config.yaml
model: "image super-resolution model"
arch: "unet"
norm: "batchnorm"
beta2: 0.95
beta1: 0.9
warmup_steps: 800
Rows from block 3 of a small image super-resolution model, named by matrix and row number. Each number is 500 + 50 x the weight over its row's rms, rounded and kept within 0 to 999. All counts start at 0. Numbers have three digits each.
After each channel's rows are labels from the 100 images, of 14976, where the channel reaches its highest value: "patch colour" is the nearest of a few named colours to the mean colour under the peak. Only what is clearly more common there than usual is listed. The data: capsule endoscopy frames (Kvasir-Capsule). In brackets: how many of the 100, against the usual share in percent.
# conv: 3x3 conv (model.enc.1.1.conv.weight, 192x192x3x3, each kernel summed), inputs 128-191

conv.182:465448514616582531571400511472422558475595486524462504435498598576556528492504414512578441573469517445610561478435597419614563556530557471442558516463503498523511447541524519524515548463429374
patch colour: pink (32 vs 0.3)

conv.16:495473434580570495452556497545532447504449460558524610518554407531471562461505519502445410455463458529550451554524434471462476518533587440532486504537444593528489428447521568532465491459490492
patch colour: yellow (50 vs 0.3); pink (31 vs 0.3)

conv.103:470499521477470386535515518489553531413419527512471465590543568500554530451468454533469484420498525423494429512491618487575503469512522462487527534520454433570436435547517497471581493567539530
patch colour: pink (32 vs 0.3); yellow (26 vs 0.3)

conv.84:485508557551540516507468444389563603477474467490450427535472531475458550451479522631464563415548528581487467526513547570506436448417523563482534545437500552569413496525473489571528528559485478
patch colour: yellow (32 vs 0.3)

conv.176:484547476462628513497499513496551501503497554555486490384521448541461427575473547537479434544370466541499568493430473356509454547592450503476561448543423552534539491550481463511471448437520513
patch colour: grey (31 vs 11.9)

conv.187:469482607521477518513481546527555582561554488439550498462508486470504491596544497456543480480417527488582462468473438498484475530507544488587517357570594466513528582518471618493543545538499510
patch colour: grey (52 vs 11.9)

conv.90:516411482597509478476439525553528515493522530420609507543432467525574497429495475505478543523499475449560465464444514561545469546510440521411324400504501546523501501460480526522538514627419443
patch colour: grey (34 vs 11.9)

conv.67:470479530504486546493595540559527484394536588574478557487475652486515384539487522447542506554449366514459501475453428486462558643511429556470463485447519454469615464493455593474513513562507509
patch colour: yellow (28 vs 0.3)

conv.57:526607460506565520464530561482541457488502490589434542551558415626545515532543529385568523485472524459453481417548524521456494475471513506451587514506550494594497536549552518540485531423449465
patch colour: yellow (27 vs 0.3)

conv.126:585460459579497472529523538473568428479392380625519530573511550472552509537437505530487555456524546558521431505489462412501498495514521600487623547506509599562456452532455445487538485409522493
patch colour: yellow (33 vs 0.3)

conv.172:540478473494494382515509530488508558554477533375461567542477472512540552453438522616528473436499578451429440476554504482556512522465470414595531531585506490505483532588487471475534508459460539
patch colour: yellow (27 vs 0.3); pink (26 vs 0.3)

conv.184:455518443498449561499526483610526514450489538555546506538549507471407485499517544494567550449559521562432543446482528419450517562564552484512462531511529518449557557574515462528512373483439562
patch colour: grey (33 vs 11.9)

conv.46:462530403482515499504419475538476438504540484494527409521503511488516432560543331512625513537439386541486527504558479477559536504535489455501480528509538462374544572521452535516499548552499459
patch colour: yellow (27 vs 0.3)

conv.191:526481460596436433430491463592478418542483536405576510484465432467509451537606480514461458523598480445480470558531469476422456572578422581520507529484548423461453543499528513563499504603421551
patch colour: grey (31 vs 11.9)

conv.47:557506422496530489485546506477453463490497580488504531547536567500452499612423450588486518470566499521573547542548459476488478571571516546457425527520481441552559485505462471459459506539478559
patch colour: grey (45 vs 11.9)

conv.56:458530479580550425462505471458700536445500434507483550550534494550528468546529545528468480441506522492477401546505500457510572519512408512483426462495470479433493507472430550497575440514505416
patch colour: yellow (43 vs 0.3)

conv.150:421537520555495534488406555569570527615503402537516457441539543640493522549549521475490467434500417526525478522524539436543527474561509476490465433497530523491514498551534482434512523497506495
patch colour: orange (57 vs 16.3)

conv.75:552421525576478579445468547555504420458528506508448514516524551505479458557530510505537445482427480477460491537422392462476441523509491362465498468479421511551499432544496548610563525486477573
patch colour: grey (29 vs 11.9)

conv.121:497562526425500482508562428497510556468474459478440465567533528465411446477487434561580574498492513558459553574516488588450553575444464406628589507402489396385447643491487509497535519587518570
patch colour: yellow (30 vs 0.3); pink (26 vs 0.3)

conv.87:515474592544484525418575477497385494477538491379517474503483483503441505458513603516494364465551486433464526498495455528447521517444482524553509575384481462514418466487472562533513527470587528
patch colour: yellow (30 vs 0.3)

conv.83:460507444531440544480580444529538496471540527426444468474440454473439531471435494596464525411622588505444446536553502511410502493436460545429525547433524432515449544421555511511435505479528496
patch colour: yellow (29 vs 0.3); pink (29 vs 0.3)

conv.130:527482497578465544515525466582467514519464569518526477506530467522366480562490430534481445524513474481471496606493494457389493523535430468485552506514582500463609577526452445472517573489523499
patch colour: grey (31 vs 11.9)

conv.154:518483494521515480585544510528561528479449496466501578470498483490428484568466516529499547509524459509487565524532465494409542548572492546520380537500495526284522545540478484516493466490428514
patch colour: yellow (35 vs 0.3)

conv.44:461511499565558607533573533501577571480542535570517499471478459547408584544508589526457505450425430581495467473460390483444476508522432536563539454528459545495542499609522483480502427513536480
patch colour: grey (31 vs 11.9)

conv.37:523464426530628484495565550566500480489507542556488493480492547516487446495504536444486453483507420586520610512457439430510535467511443492514453445568518524539555412516469495494543537497532592
patch colour: yellow (39 vs 0.3)

conv.102:525535514502439505481462465473433510444482494495505583523470463449437516452510596535470560473557505478477426524579475579481468429493433512515479492479473542550429415475501475467463537522462545
patch colour: grey (32 vs 11.9)