config.yaml
crop_scale_min: 1
adamw_lr_other_params: 0.0015
grad_clip: 0.5
lr_schedule: "cosine"
warmup_steps: 800
Rows from block 3 of a small image super-resolution model, named by matrix and row number. Each number is 500 + 50 x the weight over its row's rms, rounded and kept within 0 to 999. All counts start at 0. Numbers have three digits each.
After each channel's rows are labels from the 100 images, of 14976, where the channel reaches its highest value: "peak at" is the part of the image that holds the peak. Only what is clearly more common there than usual is listed. The data: capsule endoscopy frames (Kvasir-Capsule).
# conv: 3x3 conv (model.enc.1.1.conv.weight, 192x192x3x3, each kernel summed), inputs 0-63

conv.32:507469493559536641503466537541447511508461544517510513582436480422490555543504514504513514477517559457477558450558408492565505506450549480580479521562442418572522491464493416504519552459544584
peak at: bottom right

conv.114:576464533550505532567568537376514500515434552502550545524525464497567488483474482450464437489460630442460449507465472580419468452496475498543603461568480514477441518465578506541549506483567591
peak at: top left

conv.98:431488557481398473541596493507499426461446532481495559496503580464476461478478559514483509510557514462496432398549456501482462494430546470570584451582557485488447552482464538580552523491484532
peak at: bottom right

conv.6:530458533620476517548513574484481550571548431507501483465470517536537506514531509544388486456560540511444481480525493505513503444459498375548487465604449489518561556512570427534456578448503596
peak at: bottom right

conv.154:426519548454479583534481580480625553606494513500625425335600525506573547401488576515470417499491499518502529492491502553495520430503489481495513549475498483439441432545443432459431490493465523
peak at: bottom right

conv.56:459582441414538489478502546511539465559479521582466525437626441560622451444531479534499529492497439554501457469486455475487427566483545484470521486466506654542460525514464517504498595438509468
peak at: centre

conv.176:569552477469502500553469594487486487545466532531530569426558558422686448451494549554471497516476508439472455422518505510513434490447576605455528504571515517490429549522475497466484447520509479
peak at: middle left

conv.150:548501416514430584488459474556448412499530514447481559552540471395514509460475530521495580551495556433487506378530388550499490525514477503471481487506484489559494477478483511582477467502593554
peak at: bottom right

conv.121:493613592565450498411514555568521514528420559493565468463429511490425562439463424418448509489478529522497526567420543534459506494479535500471520409452497487489533455536501498428515455444503422
peak at: bottom centre

conv.60:433598640448432428534562498584468496546441508498557464538545485540540522453425503562522477404547528456481452522521448526620518534535545434561538550542487491481559494515414480602542460482462410
peak at: top centre

conv.50:506573545483450499475481585487448449480494484516573552480503477481545589357467553567528484427494458437472418522504441526465510501565553532515481492515484459444360521444549483571534449494532561
peak at: middle right

conv.19:418497571532501496520485520541552405578469459524564540415557571561517386347456586481484401480508520437506495423498463532540437489610499481502589559560564512411380549518466462538499444446487553
peak at: bottom right

conv.15:463427600495491566514440455372538536525510455427605549509526387493505500479481505397521575564494480469519508456617444496525525524483578581425455521417484536491529591522452583532508544437565477
peak at: middle left

conv.36:544465526495445475467573561536412446536532550402442597470462457510489530460517551475497449493504459468504406499545466506473446430451471485440475523467515475501504496491491568496595493479499510
peak at: bottom right

conv.118:500445512512516518417469431497426433375536570553437490530507533499540613500558533563523537437438469500480448464518451481541473557531471490493485515343441514508420525447433488536536494544527515
peak at: top right

conv.130:482538523512584515542564581463406413499575517527523618411492448536466649375434487556490515478488519397467543513492445450485506528423564540545545491538552411457468507595516532490505421482498557
peak at: middle left

conv.92:473476384448515537467438581431540519534486523549421581503552414465569505565509446492489436541484510501542474476471547552472580490499580589628417514503520499510408540510477465543538506503526480
peak at: bottom centre