A small image super-resolution model, trained from scratch: 3.47M parameters, trained on capsule endoscopy frames (Kvasir-Capsule).
Rows from block 5 of a small image super-resolution model, named by matrix and row number. Each number is 128 + 24 x the weight over its row's rms, rounded and kept within 0 to 255. All counts start at 0. After the name is the row's rms in percent of the matrix's.
After each channel's rows are labels from the 100 images, of 14976, where the channel reaches its highest value: "patch colour" is the nearest of a few named colours to the mean colour under the peak. Only what is clearly more common there than usual is listed. The data: capsule endoscopy frames (Kvasir-Capsule).
# conv: 3x3 conv (model.mid.1.conv.weight, 192x192x3x3, each kernel summed), inputs 64-95

conv.138 119 [124 136 133 127 133 160 160 117 126 112 116 159  91 103 183 110 119 128 173  78 100 138 125 125 133 118 129 105 178 148 125 145]
patch colour: orange

conv.142 091 [176 133 141 140  76 117  99 147 173 157 133 101 115 105 118 139 101 144 129 113 109 118 108 150 184 146 130 105 136 114 133 116]
patch colour: grey

conv.21 098 [180 119 150  46 119 162  93 123 128 137 167 137 127 126 116 137 130  98 137 100 110 123 118 155 103 137 132  93 117 116 198 120]
patch colour: orange

conv.55 089 [113 142 144 140 110 171 118  95 175 112 163 131 139  98 131 118 128  82 129 120 139 144 166 121  98 162 136  82 164  92 163  89]
patch colour: grey

conv.50 120 [132 126 130 146 105 129 148 153  87 140 117  44 140 143  97 143 120 138  84  91  95 117 134 163 135 111 160  97 154 130 152  84]
patch colour: grey

conv.10 092 [170 164 120 130 169 124 170 159 101 127 133 109 144  99 134 146 149 159 128 142 135 120  98 143 136 102 144 128 148 126 151 119]
patch colour: grey

conv.181 092 [160 110 118 119 130 158 153  72 147 111 123 122 155 132 118 137 153  89 172 133 119 130 129  98 112 114 149 100 140 101 173 127]
patch colour: grey

conv.102 084 [ 94 141  95  73  99 135 161 111 120 143 141 150 127  81 133 120 115 107 113 122 134 146 124 120  71 160 126 115 167  97 147 102]
patch colour: grey

conv.66 094 [153 149 114 154 144 120 133 102 112 120 162 125 136 135 136 146 107 106 110 124 136 133 114 112 154 128 116 173 109 157 116 107]
patch colour: grey

conv.175 092 [133 124 136 118 104 105 135 130 168 129 117  88 120 133  90 167 147 121 125 131  83 148 174  97 120 130 122 106 116 150 128  84]
patch colour: grey

conv.3 110 [146 120 122 131 137 149 138 150  54 131 162 142 110  68 120 145  76 145  97 131 120 159 105 145 153 164 134 109 133 133 140 123]
patch colour: grey

conv.146 090 [145 137  98 118 138 144 142 134  88 158 118 102 144 118 130 126 105 111 160 124 130 114 112 155 131 132  86 113  98 198 124 139]
patch colour: grey

conv.189 110 [119  95 135 142 138  95 164 102  84  87  73 144 142 108 135 149 111 104 153 147 111 135 152 140 187 127 126 149 121 114 156 122]
patch colour: grey

conv.49 098 [101 110 155 107 129 173 148 148 114 148 172  92 138 100 138  77 120 123 146 133 111 142 119 155 112 154 133 137 126  84 123 129]
patch colour: grey

conv.177 102 [ 90  90  92 176 116  93 116  96 145 109 140 176 149 134 144 115 162 107 159 131 123 166 146  87 147  92 129 105 126 141  97 139]
patch colour: orange

conv.130 106 [121 112 115  94 120 161 152 129 142 106 121 122 122 113 141 146  73 100 152 114 131 123 130 137 147 154 117  73 162 101 117 173]
patch colour: grey

conv.135 087 [125 167 123 127 116 125 145 131 114 150 169 138 118 159 124  80 137 119 157 138 125 155  97  85 138 183  76 130 124 105 126 108]
patch colour: grey

conv.129 099 [113 126 141 112 124 135  97 104 100 170 140 113  88 131 127 141 109 139 164 123 131 132 132 119  97  99 164 105 125 136  92 152]
patch colour: grey

conv.120 089 [103 161 134 139 134 148 132  93 145 115  92 143 153 118 149 172 119 121 120 124 118 141 145 109 159 144 131 133 134 123 166 164]
patch colour: grey

conv.94 094 [122  87 119 157 186 126 168 133 140 131 105 115 139  63 114 111 105 134 138 161 138 113 110 144 159 114 111 182 125 111 124 155]
patch colour: grey

conv.184 104 [124 107 116 133 124 133  74 115 139 118 164 175 102 156 123 124 139 103 125  93  94 116 112 133 135 115  92 145 118 110 114 141]
patch colour: grey

conv.163 085 [127  77 109 118 139 164  83 103 107 150 143 130 108 121 127 141  88 102  98 167 125 135 145 158 154 110 163 103 116 115 143 188]
patch colour: grey

conv.114 095 [120 124 125 149 111 107 146 120 154 109 127 140 106 119 122 158  97 115 140 150 119 138 141  83 112 131 147 111 158 148 142 105]
patch colour: grey

conv.110 095 [161 143 100 105 184 126 181 149 144 114 140 129 127 116 122 135 157 115 131 113 111 139 139 142 153 130 168 127 151 116  84 162]
patch colour: grey

conv.185 102 [ 88 157 172 131 118 132 172 108 137 133 151 164 144 122  71 105 117 117 128 107 160  94 156 112  94 124 126  80  98 166 119  92]
patch colour: grey

conv.1 100 [126 129 161 139 133 147 102 153 131 131 145 125 110 124 127 124 135  99 161 134 105 102 108 119 100 104 160 100 163  99 114 157]
patch colour: grey

conv.62 115 [122 111 135 152 123 130 118 131 130 110 121 139 151 122 121 123 157 135 175 144  89  74 174  99 120 140 143 202 121 126 124 127]
patch colour: grey

conv.7 113 [126  91 109 127  85 124 145 139 121 123  98 144 147 139 115 150 121 117 115 133 108 138 147 108 136  95 126 125 170 130 113 123]
patch colour: grey

conv.140 095 [128  83 134 125 142 109 143  70 138  73 167 174  81 118 133 129 129 132 144 128  53 140 132 122 102 136 112  79 112 141 116 135]
patch colour: grey

conv.20 092 [ 72 121 130 179 142  91 128 144  69  87 112 118 135 155 103  60 106 134 151 127 114 159 113 146 114 162 137 119 123 113 141  92]
patch colour: grey

conv.104 100 [115 161  99 131 137 134 154 125 178 113 147  87 139 141 121 120 138 135 106 134 123 112 118 147 115  82 160 133 133 141 133 164]
patch colour: grey

conv.164 108 [146 141 119 147 114 138 162  95 135 128 144 155 157 122 161 143 100 104 134 134 158 127 160 120 120 140 151  82 131 156 120 127]
patch colour: grey

conv.119 099 [ 95 132 146 153 140 121 160 145 117 147 104 148 161 145 128 107 127 114 140 109 120 165 137 135 155 133 161 166 131 140 121 154]
patch colour: grey

conv.182 106 [126 135  96 124 152 130 140 155 132 155 163 118 130 109 136  93 114  98 117 146 173 131 113 144  92 115  71 128 137 115 131 112]
patch colour: grey

conv.65 113 [136 115 112 146 134  98 105 167 169 135 114 133 134 116 143 149 116 127 152 135 107 135 147 127 142  86  91 127 148 158 132 121]
patch colour: grey

conv.144 103 [124 134 125 172 167 111 140 159 134 111 132 127 134  84 155 140 117 115 138 106 150 112 101 132 136 150 120 145  97 118 137 151]
patch colour: grey

conv.23 099 [103 103 149 109  97 133 115 151 118 119 161 172 122 132 151  81 176 119 180 143  99  70 103 175  96 117 149 125 111 110 107 153]
patch colour: grey