Weights of a small image super-resolution model: trained on capsule endoscopy frames (Kvasir-Capsule).
Rows from block 5 of a small image super-resolution model, named by matrix and row number. Each number is 128 + 24 x the weight over its row's rms, rounded and kept within 0 to 255. All counts start at 0. After the name is the row's rms in percent of the matrix's.
After each channel's rows are labels from the 100 images, of 14976, where the channel reaches its highest value: "patch colour" is the nearest of a few named colours to the mean colour under the peak. Only what is clearly more common there than usual is listed. The data: capsule endoscopy frames (Kvasir-Capsule).
# conv: 3x3 conv (model.mid.1.conv.weight, 192x192x3x3, each kernel summed), inputs 32-63

conv.184 104 [166 120  78 129 145 137  98 130  98 119 140 162 132 121 132 125 150  90 140 170 105  91 138 150 134 138 193 173 142 111 130 172]
patch colour: grey

conv.129 099 [180  86 115 120 140  94  93  92 110 115 151 152 141 123 126 128 116  90  98 127 184 161 142  97  90 154 107 136 172 107 175 131]
patch colour: grey

conv.66 094 [175 159 105 142 114 124  56 124 137 110 104  88 144 100 134 135 118 127 148 119 129 100 125 118  99 187 128 119 154 149 132 178]
patch colour: grey

conv.21 098 [134 120 152 115  88 117  82 148 128 127 129 125 124 141 113 141 157 123 101 138  94 108 118 134 143 139 139  96 140 133 140 118]
patch colour: orange

conv.1 100 [123 106 132 159 115  96 135 127 104  97 154 115 149 142  96 126 138 150  96 110 144 149 120 104 107 130 138 132 149 138 148 118]
patch colour: grey

conv.20 092 [139  95 163 156 124 118 129 165 138 123 126 116  76 139 119  81 107  88 144  78 152 150 164 132 123  94 117 113  90 139 118 165]
patch colour: grey

conv.55 089 [149 181 125 158  91 150 141 127 125  79 116 137 129 156 119 129  92  97 116 139 152 121 101 125 123 135 145 127 132 161 160 158]
patch colour: grey

conv.110 095 [142  99 119 118 167 115 130 112 115 121 138 178 146  85 135 142 147 120 132 115  94  79 174 146 129 197 132 123 150 134 125 135]
patch colour: grey

conv.120 089 [106 142 105 111 116 116 139 108 141  98 120 119 107  98 153 173  81  86 123 136 139 108 182 155  98 126  92 159 117 103 130 122]
patch colour: grey

conv.177 102 [118 154 106 133 129 124 138 122 138 165 142  95 134 139 144 114 110 129 171 120 104 171 143 112 130 136 109 111  88 148  89 166]
patch colour: orange

conv.114 095 [ 96  82 154 148 129 147  93 126 114 133 121 137 150 119 131  94  65 179 145 108 118 125 116 130 113 100  87 121  99 146 132 145]
patch colour: grey

conv.23 099 [126 108 124 163 124 127 134 162 117 117 143 144  96 154 114 156 140  95  80 115 126 128 105 137 122 132  76 140 163 152 111 129]
patch colour: grey

conv.104 100 [158 129 139 125 128 141 114 113 136  75 121  87  98 126 144 109 115 107  58 137 108 119 148  79 131 159  93 111 131 106 130 136]
patch colour: grey

conv.65 113 [120 123  95 116 138 145 155 100  99 129 122 157 155 119 151 143  80 131 123 106 125 110 153 127 114 146 136 169  86 106 116 130]
patch colour: grey

conv.142 091 [136 151 126 104 146  99 151  89 126 141 113 135 130 115  99 122 150  94 150 188 106 149 146 142 138 145 127 136 123 145 130 141]
patch colour: grey

conv.185 102 [129 105  92 113 142 161 143  95 121 100 106 113 170 129 133 141 108 115 131 128 122 130 167 100 146 134 143 152  98 113 112 140]
patch colour: grey

conv.10 092 [131 115 172 118 107 108  94 100 129 141 102 123 119 108 133 112 118  90  67 176 102 163 109 154 141 100 122 129 155  83 140 114]
patch colour: grey

conv.175 092 [120 135 167 159 133 182 175 154 102 157 101 126 158 120 127 107 129 117 141 133 122 138  79 142 125 151 106 106 116 114 116 140]
patch colour: grey

conv.182 106 [ 98 112 134 118 148  98 111 137 156 126 120  81 155 129 109 125 160  51 141 162 101 121 127 121 149 155 129 129 156 120 125 132]
patch colour: grey

conv.130 106 [130 126 127 171  70 183 117 168 124 102 122 149 116 120 145 142  90 126 128 111 135 159 147 141 120 156  96 110 104 125 144 118]
patch colour: grey

conv.163 085 [142 139 117 132 134 124 141 153 160 129 127 142 152 136 128 103 116  90  58 106 182 165 143 108 155 110 120 118  63 129 126 109]
patch colour: grey

conv.189 110 [122 126 134 156 116 140 150 171 165  99 131  93 118 150 142 115  80 137 168 112 137 130 169 123 141 124 112 177  92 132 116  95]
patch colour: grey

conv.181 092 [ 84 131 109 112 123 153  98 100 137 106  94 110 183 109 156 128 121 139  98 125 130 135 151 125  75 197 105 113 157 114 138 118]
patch colour: grey

conv.146 090 [ 90 113 142 139 138 129 137 115  73 141 119 127 126 156 129 114 112 102 162 107 146 126 123 165 142 146 123 112 111 127 101 134]
patch colour: grey

conv.138 119 [122  79 133 154  71 148 127 129 149 146 101  86 124 119 138 110 108 112 178 135 119 152 151 151 170 145 103 135 105 148 132 105]
patch colour: orange

conv.144 103 [156 114 156  97 123 128 147 151 141 153 128 106 179 129 130 110  97 125 148 142 155 165 148  74 152 155 148 140 148 152 104 134]
patch colour: grey

conv.94 094 [ 72 140 133 131  94 144 157 142 126  71  85 136  92 124 118 109 114 143 132 109 189 141 117 119 142  85 102 115 127 133  86  91]
patch colour: grey

conv.102 084 [111 104 154 117 134 150 123 110 144  92 114 127 142 137 132 119  80 105 145 100 127 139  91  91 148 104 105 179 114 181 129 131]
patch colour: grey

conv.119 099 [179 129 160 145 137  67 131 107 100 121 139  98 135 112 142 114 103 136 165 121 151 140 136 122 127 142  84  87 123 135 129 122]
patch colour: grey