config.toml
model = "image super-resolution model"
image_size = 40
crop_scale_min = 1
horizontal_flip = true
widths = [96, 192, 192]
block = "plain"
grad_clip = 0.5
epochs = 80.9
final_lr_fraction = 0.05
Rows from block 5 of a small image super-resolution model, named by matrix and row number. Each number is 500 + 50 x the weight over its row's rms, rounded and kept within 0 to 999. All counts start at 0. Numbers have three digits each.
Before each channel's rows are labels from the 100 images, of 14976, where the channel reaches its highest value: "place" is the part of the image that holds the peak. Only what is clearly more common there than usual is listed. The data: capsule endoscopy frames (Kvasir-Capsule). In brackets: how many of the 100.
# conv: 3x3 conv (model.mid.1.conv.weight, 192x192x3x3, each kernel summed), inputs 160-191

place: centre (44)
conv.135:534507444446563567496651480610496516519531490509481497406453493500521495518446540582550516470494

place: centre (46)
conv.80:547583445533495497471466495433509452457470487507476484455530526508519505481560450574501503521553

place: top centre (37)
conv.87:519525449583507596426438494502431528452531469568484487471579477487553477534498495440509457455475

place: middle right (50); centre (42)
conv.159:423432425501472495532450406531494516499498505520501468576559505491394557489470472498530502432484

place: bottom centre (67)
conv.88:489487503521458498471459497441519530604531554428604511503454512515446499444552507420400503446579

place: centre (38)
conv.27:492496445464461510531539489482506581512506458562467464449531516532651496450539525559564507424501

place: top centre (33)
conv.117:499506511474564557522412407485418586485470439540472517531471538523578400508511564471535502490472

place: middle right (94)
conv.160:606526476397491532502480583475541467485518456544438562518461455433501484600531601542530474546584

place: middle right (35)
conv.100:545504414358557562467597482511515531456501512539489427458515554508560547601537539559443417475581

place: centre (65)
conv.30:482522520463486516567541429461472545473538580473480523460562490549535440459531556417472556497468

place: middle right (72)
conv.59:497544486478559456497421506616509525456648564445514503520488562468517550500440596531561450484536

place: bottom right (41); bottom centre (37)
conv.140:527437491469562482434503496558483496556485476516480470468542495497525438511590511483414454526513

place: centre (37)
conv.16:453543530477490548507568382477414528570468456475512491449439514476475422518424608454476557549463

place: middle right (65)
conv.6:481513528486551472514480606526398557476470554504495404528425488549463506539507553426473413526431

place: centre (37)
conv.56:512494484502501543481519495583431411545446528546503485522523572503579553461450442589559461532411

place: bottom centre (34)
conv.89:562523496524555585454523447381446572506488417385480525545469503473651395460515544509503554544474

place: middle left (30)
conv.118:446465451531447507502480457559502521507389446493494454560457496471405457482523496506510582455585

place: middle left (33)
conv.49:572436538503481456554428450464512492497472580435464506566476536410530504517485561512501469494425

place: centre (35)
conv.79:517476549478463454476480426482442551489508453456581424409497426507512508396561463560557524528532

place: middle right (61)
conv.91:403556498481489510496512615555508557405542549511427476555408544449445488582512550482503428552510

place: centre (38)
conv.81:478490457529496590467501441492499557548497496476476584576373593384474458488534531481452529542503

place: bottom centre (30)
conv.112:552464580469414522494495505445505469584602528561532497461472452501475572605486512430476494381516

place: bottom centre (46)
conv.37:507419496583490442556584506472496506442549543486562538598544540498520486485418570538580564497539

place: centre (35)
conv.150:502376382536576513565449551549530497469484480515516577452456465515515513495525499485574560477514

place: top centre (41)
conv.3:552533440463570520491467492490452533405489450534516502478515530508543474492396472479519461414437

place: middle right (49)
conv.151:530402521465468496528480507438487504375421470455535447509497480507462471574567519451499577418522

place: bottom centre (41)
conv.178:483513514529538430513391520592487465474519444540495481591364464479408432490517565486558494529507

place: centre (41)
conv.176:554483606433521502553551387404558580479469575483598529471522479516553481471492496516532541572519

place: centre (40)
conv.12:533506576518368495527486417498505510617430473548515608463569542514450538522542432575386475525535

place: bottom right (25)
conv.164:549417598503578479464497518493450514461489521523572481508514501508461527474588524391410537453561

place: middle left (60)
conv.92:507522547462560549390501489500509462457548426484509453496528457458548490447555476472515464482516

place: middle right (76)
conv.13:505452582423425586489528449525401486390523509475459560557443519458504574467512464492547521490504

place: middle right (43); centre (40)
conv.68:494427516516403591538526496474504530392542519395501493443475477413424504472459588573465482461501

place: centre (66)
conv.139:478548446535408469503503458427510542387399496520631545554542483557487547527470520549508470417513

place: middle right (65)
conv.90:569578551500612574467509464483471632429509474425522597539447517502638489435513593524531501509416

place: middle right (34)
conv.152:576543498445544617500513549508521524436547524449529553512562545527608540532466438466516506401597

place: centre (75)
conv.76:467497579472618538472536420477395454532437419477516539562433499390549474545477535497499435546386

place: centre (37)
conv.190:416425538482442433540479470515429526353389539515511507585599556509460540526369546418522499460492

place: centre (65)
conv.170:445510500517517475437579539468432547546521507472457546516595454618518549463604531482474447452516

place: centre (45)
conv.2:541457552493471543492438466458510484444519471550532472498561418509470457486591553586526459419488

place: bottom centre (29)
conv.7:502521522527452552471530527505518476379489551530469491480593499434501516522500563448490503546534

place: bottom left (29)
conv.155:443403538456606457476528492579516454485503513411455420477506512583433561526468486499488492481567

place: bottom left (44)
conv.62:422533515498535448595554515557492504465563560447484493518419534435447506438483592473498549568498

place: middle right (42)
conv.136:434489513545463543541520484447612420436511433608508519576561536477395470524577402512477620528507

place: middle right (43)
conv.70:520463559506482487564515475473465572481514410395511578525522492475521515507465477439533537492452

place: bottom right (80)
conv.108:513565542526491509547491520478544543411541511408487447520574575468531511476517515495488521470519

place: bottom centre (45)
conv.9:506575563442560490454573526575524531433571487425534526505499534511478524545562559507518420549549

place: middle left (34)
conv.141:559482497455547541529523490442480521505546570572588586561513496524451487450522552473472536580563

place: middle left (64)
conv.52:577394434593567464530549464455511543446516459470525528556525501418557542538462519440510558566489

place: middle right (39); bottom right (26)
conv.134:502588447461525526478470547480491502524418522519411517551467538447609452478512593474392532474524

place: middle left (41)
conv.8:483538503592480535412421582458516499479507462434505501459540506547524452572517451461538476424496

place: bottom centre (37)
conv.51:507544567458515513601581473434550446450463501437528450456495535481448583564535516481471540506654

place: centre (38)
conv.4:534394506509499434485501464505520535542431492554517490448561461483444501411569401601473554453491

place: centre (37)
conv.50:553545549524454584534544488428582517515488527511518484408624445539589517544547386532522424433499