config.yaml
dataset: "capsule endoscopy frames (Kvasir-Capsule)"
crop_scale_min: 1
widths: [96, 192, 192]
blocks_per_level: 2
attention: false
upsampling: "transposed_conv"
optimizer: "soap"
beta1: 0.9
shampoo_beta: 0.95
precondition_frequency: 16
grad_clip: 0.5
gradient_centralization: true
steps: 26700
warmup_steps: 800
Rows from block 6 of a small image super-resolution model, named by matrix and row number. Each number is 128 + 32 x the weight over its row's rms, rounded and kept within 0 to 255. All counts start at 0. Numbers have three digits each. After the name is the row's rms in percent of the matrix's.
After each channel's rows are labels from the 100 images, of 14976, where the channel reaches its highest value: "responds to" is what is common among them. Only what is clearly more common there than usual is listed. The data: capsule endoscopy frames (Kvasir-Capsule). In brackets: how many of the 100.
# conv: 3x3 conv (model.decb.0.0.conv.weight, 192x384x3x3, each kernel summed), inputs 128-191

conv.103 088:158116151067136129145129113151118112168128132103119175086163151128106130125159091140167170122110176186149118176102105151111059128114103114165152139119191101143175132193157128161107098111171091
responds to: finding: reduced mucosal view (26)

conv.44 098:126152148159050118121137119195129184089165092074140135118132136129096129101177122125112160106116170126129167109187171128140088116101136149131127084077132097081123106109082154165124158092113125
responds to: finding: reduced mucosal view (26)

conv.164 105:139127103114160082186155179189138128120053128092119081119138185098111120086138119108145142098140156068130096080132119172095059112170128171130105112171083231118072072146148100057105153109148113
responds to: finding: reduced mucosal view (25)

conv.46 090:146094107084155112144109117127122160145142129140121082117080115111095107114095153119170169088108154105173044156159143135161098115171131116146129146167168149177124133114117105121107099169084220
responds to: finding: foreign body (27)

conv.51 089:178124138151145164176135143116161170158132087135120107120129073168115147085090090147128057123158107099107124094172177191131162139172107152181109131150106128120143148123090164128095118114130115
responds to: finding: ulcer (27)

conv.114 106:139136105098131166132143124083148155170151146104107064092137140157142154103063098124156176156168106106150139146144062096116161125105138119121117116111140139128101090087160074069126079116114141
responds to: finding: reduced mucosal view (25)

conv.150 113:128170161153107086170171148140112113120156100157139135173128133128097073139126123181119168112148130064103120143152125116136136115129134147112162165081120139124153124125172144131217171147119096
responds to: finding: reduced mucosal view (25)

conv.70 094:110148105140061144134161146181132163131141131084155143121142127156145063149154143089170123088125161150047149155177090142154133097124159123100129129119188128185101126168097156148091124156148138
responds to: finding: reduced mucosal view (26)

conv.173 098:136107059171149129102212093121138074123145158145066123123087181135157082112120132133128126166142113109134155162107098105102147140170143118105155161145184170094106108046129124021166098181112178
responds to: finding: reduced mucosal view (27)

conv.53 107:157125149122111160137134113154125126130109138106115150123119144112120112152153114105153052113120140106127129122153160094131063103118117177127172138087141160102138113147169121142079118127145120
responds to: finding: reduced mucosal view (36)

conv.134 085:167120100101129127124130148127097129148086167105164158082158137151102155113153113155143169100119177181127091122198130126144112122148104197120181115105143123178125111163110156093071162102100108
responds to: finding: reduced mucosal view (33)

conv.145 106:098048163116130121090170147146079163143142139077106127100137151154141165113164088133165195113127144164128134140143083129155161139087104181125130126139121094121168121161106123130140143141125102
responds to: finding: reduced mucosal view (27)

conv.138 100:113104114088150120130163147117137101138131110109147129150079131126131107095148174117168133120114170167108177094158117121165112149136120096138127145152162126130121091095177095131135111083068129
responds to: finding: reduced mucosal view (27)

conv.191 093:172113159138146052096129161171153102117116118092148152125086143139124112088218116113146155155093136160129156125188143146160126082147118151119096129069179094148077093180101154125129132111129108
responds to: finding: reduced mucosal view (32)

conv.96 081:098108154123117150123173136145127158118144133074120192119184136102110132109148114200188163090083123148112175193141064137100103099110116162122183112080236147172130143165105169107073158117125100
responds to: finding: reduced mucosal view (34)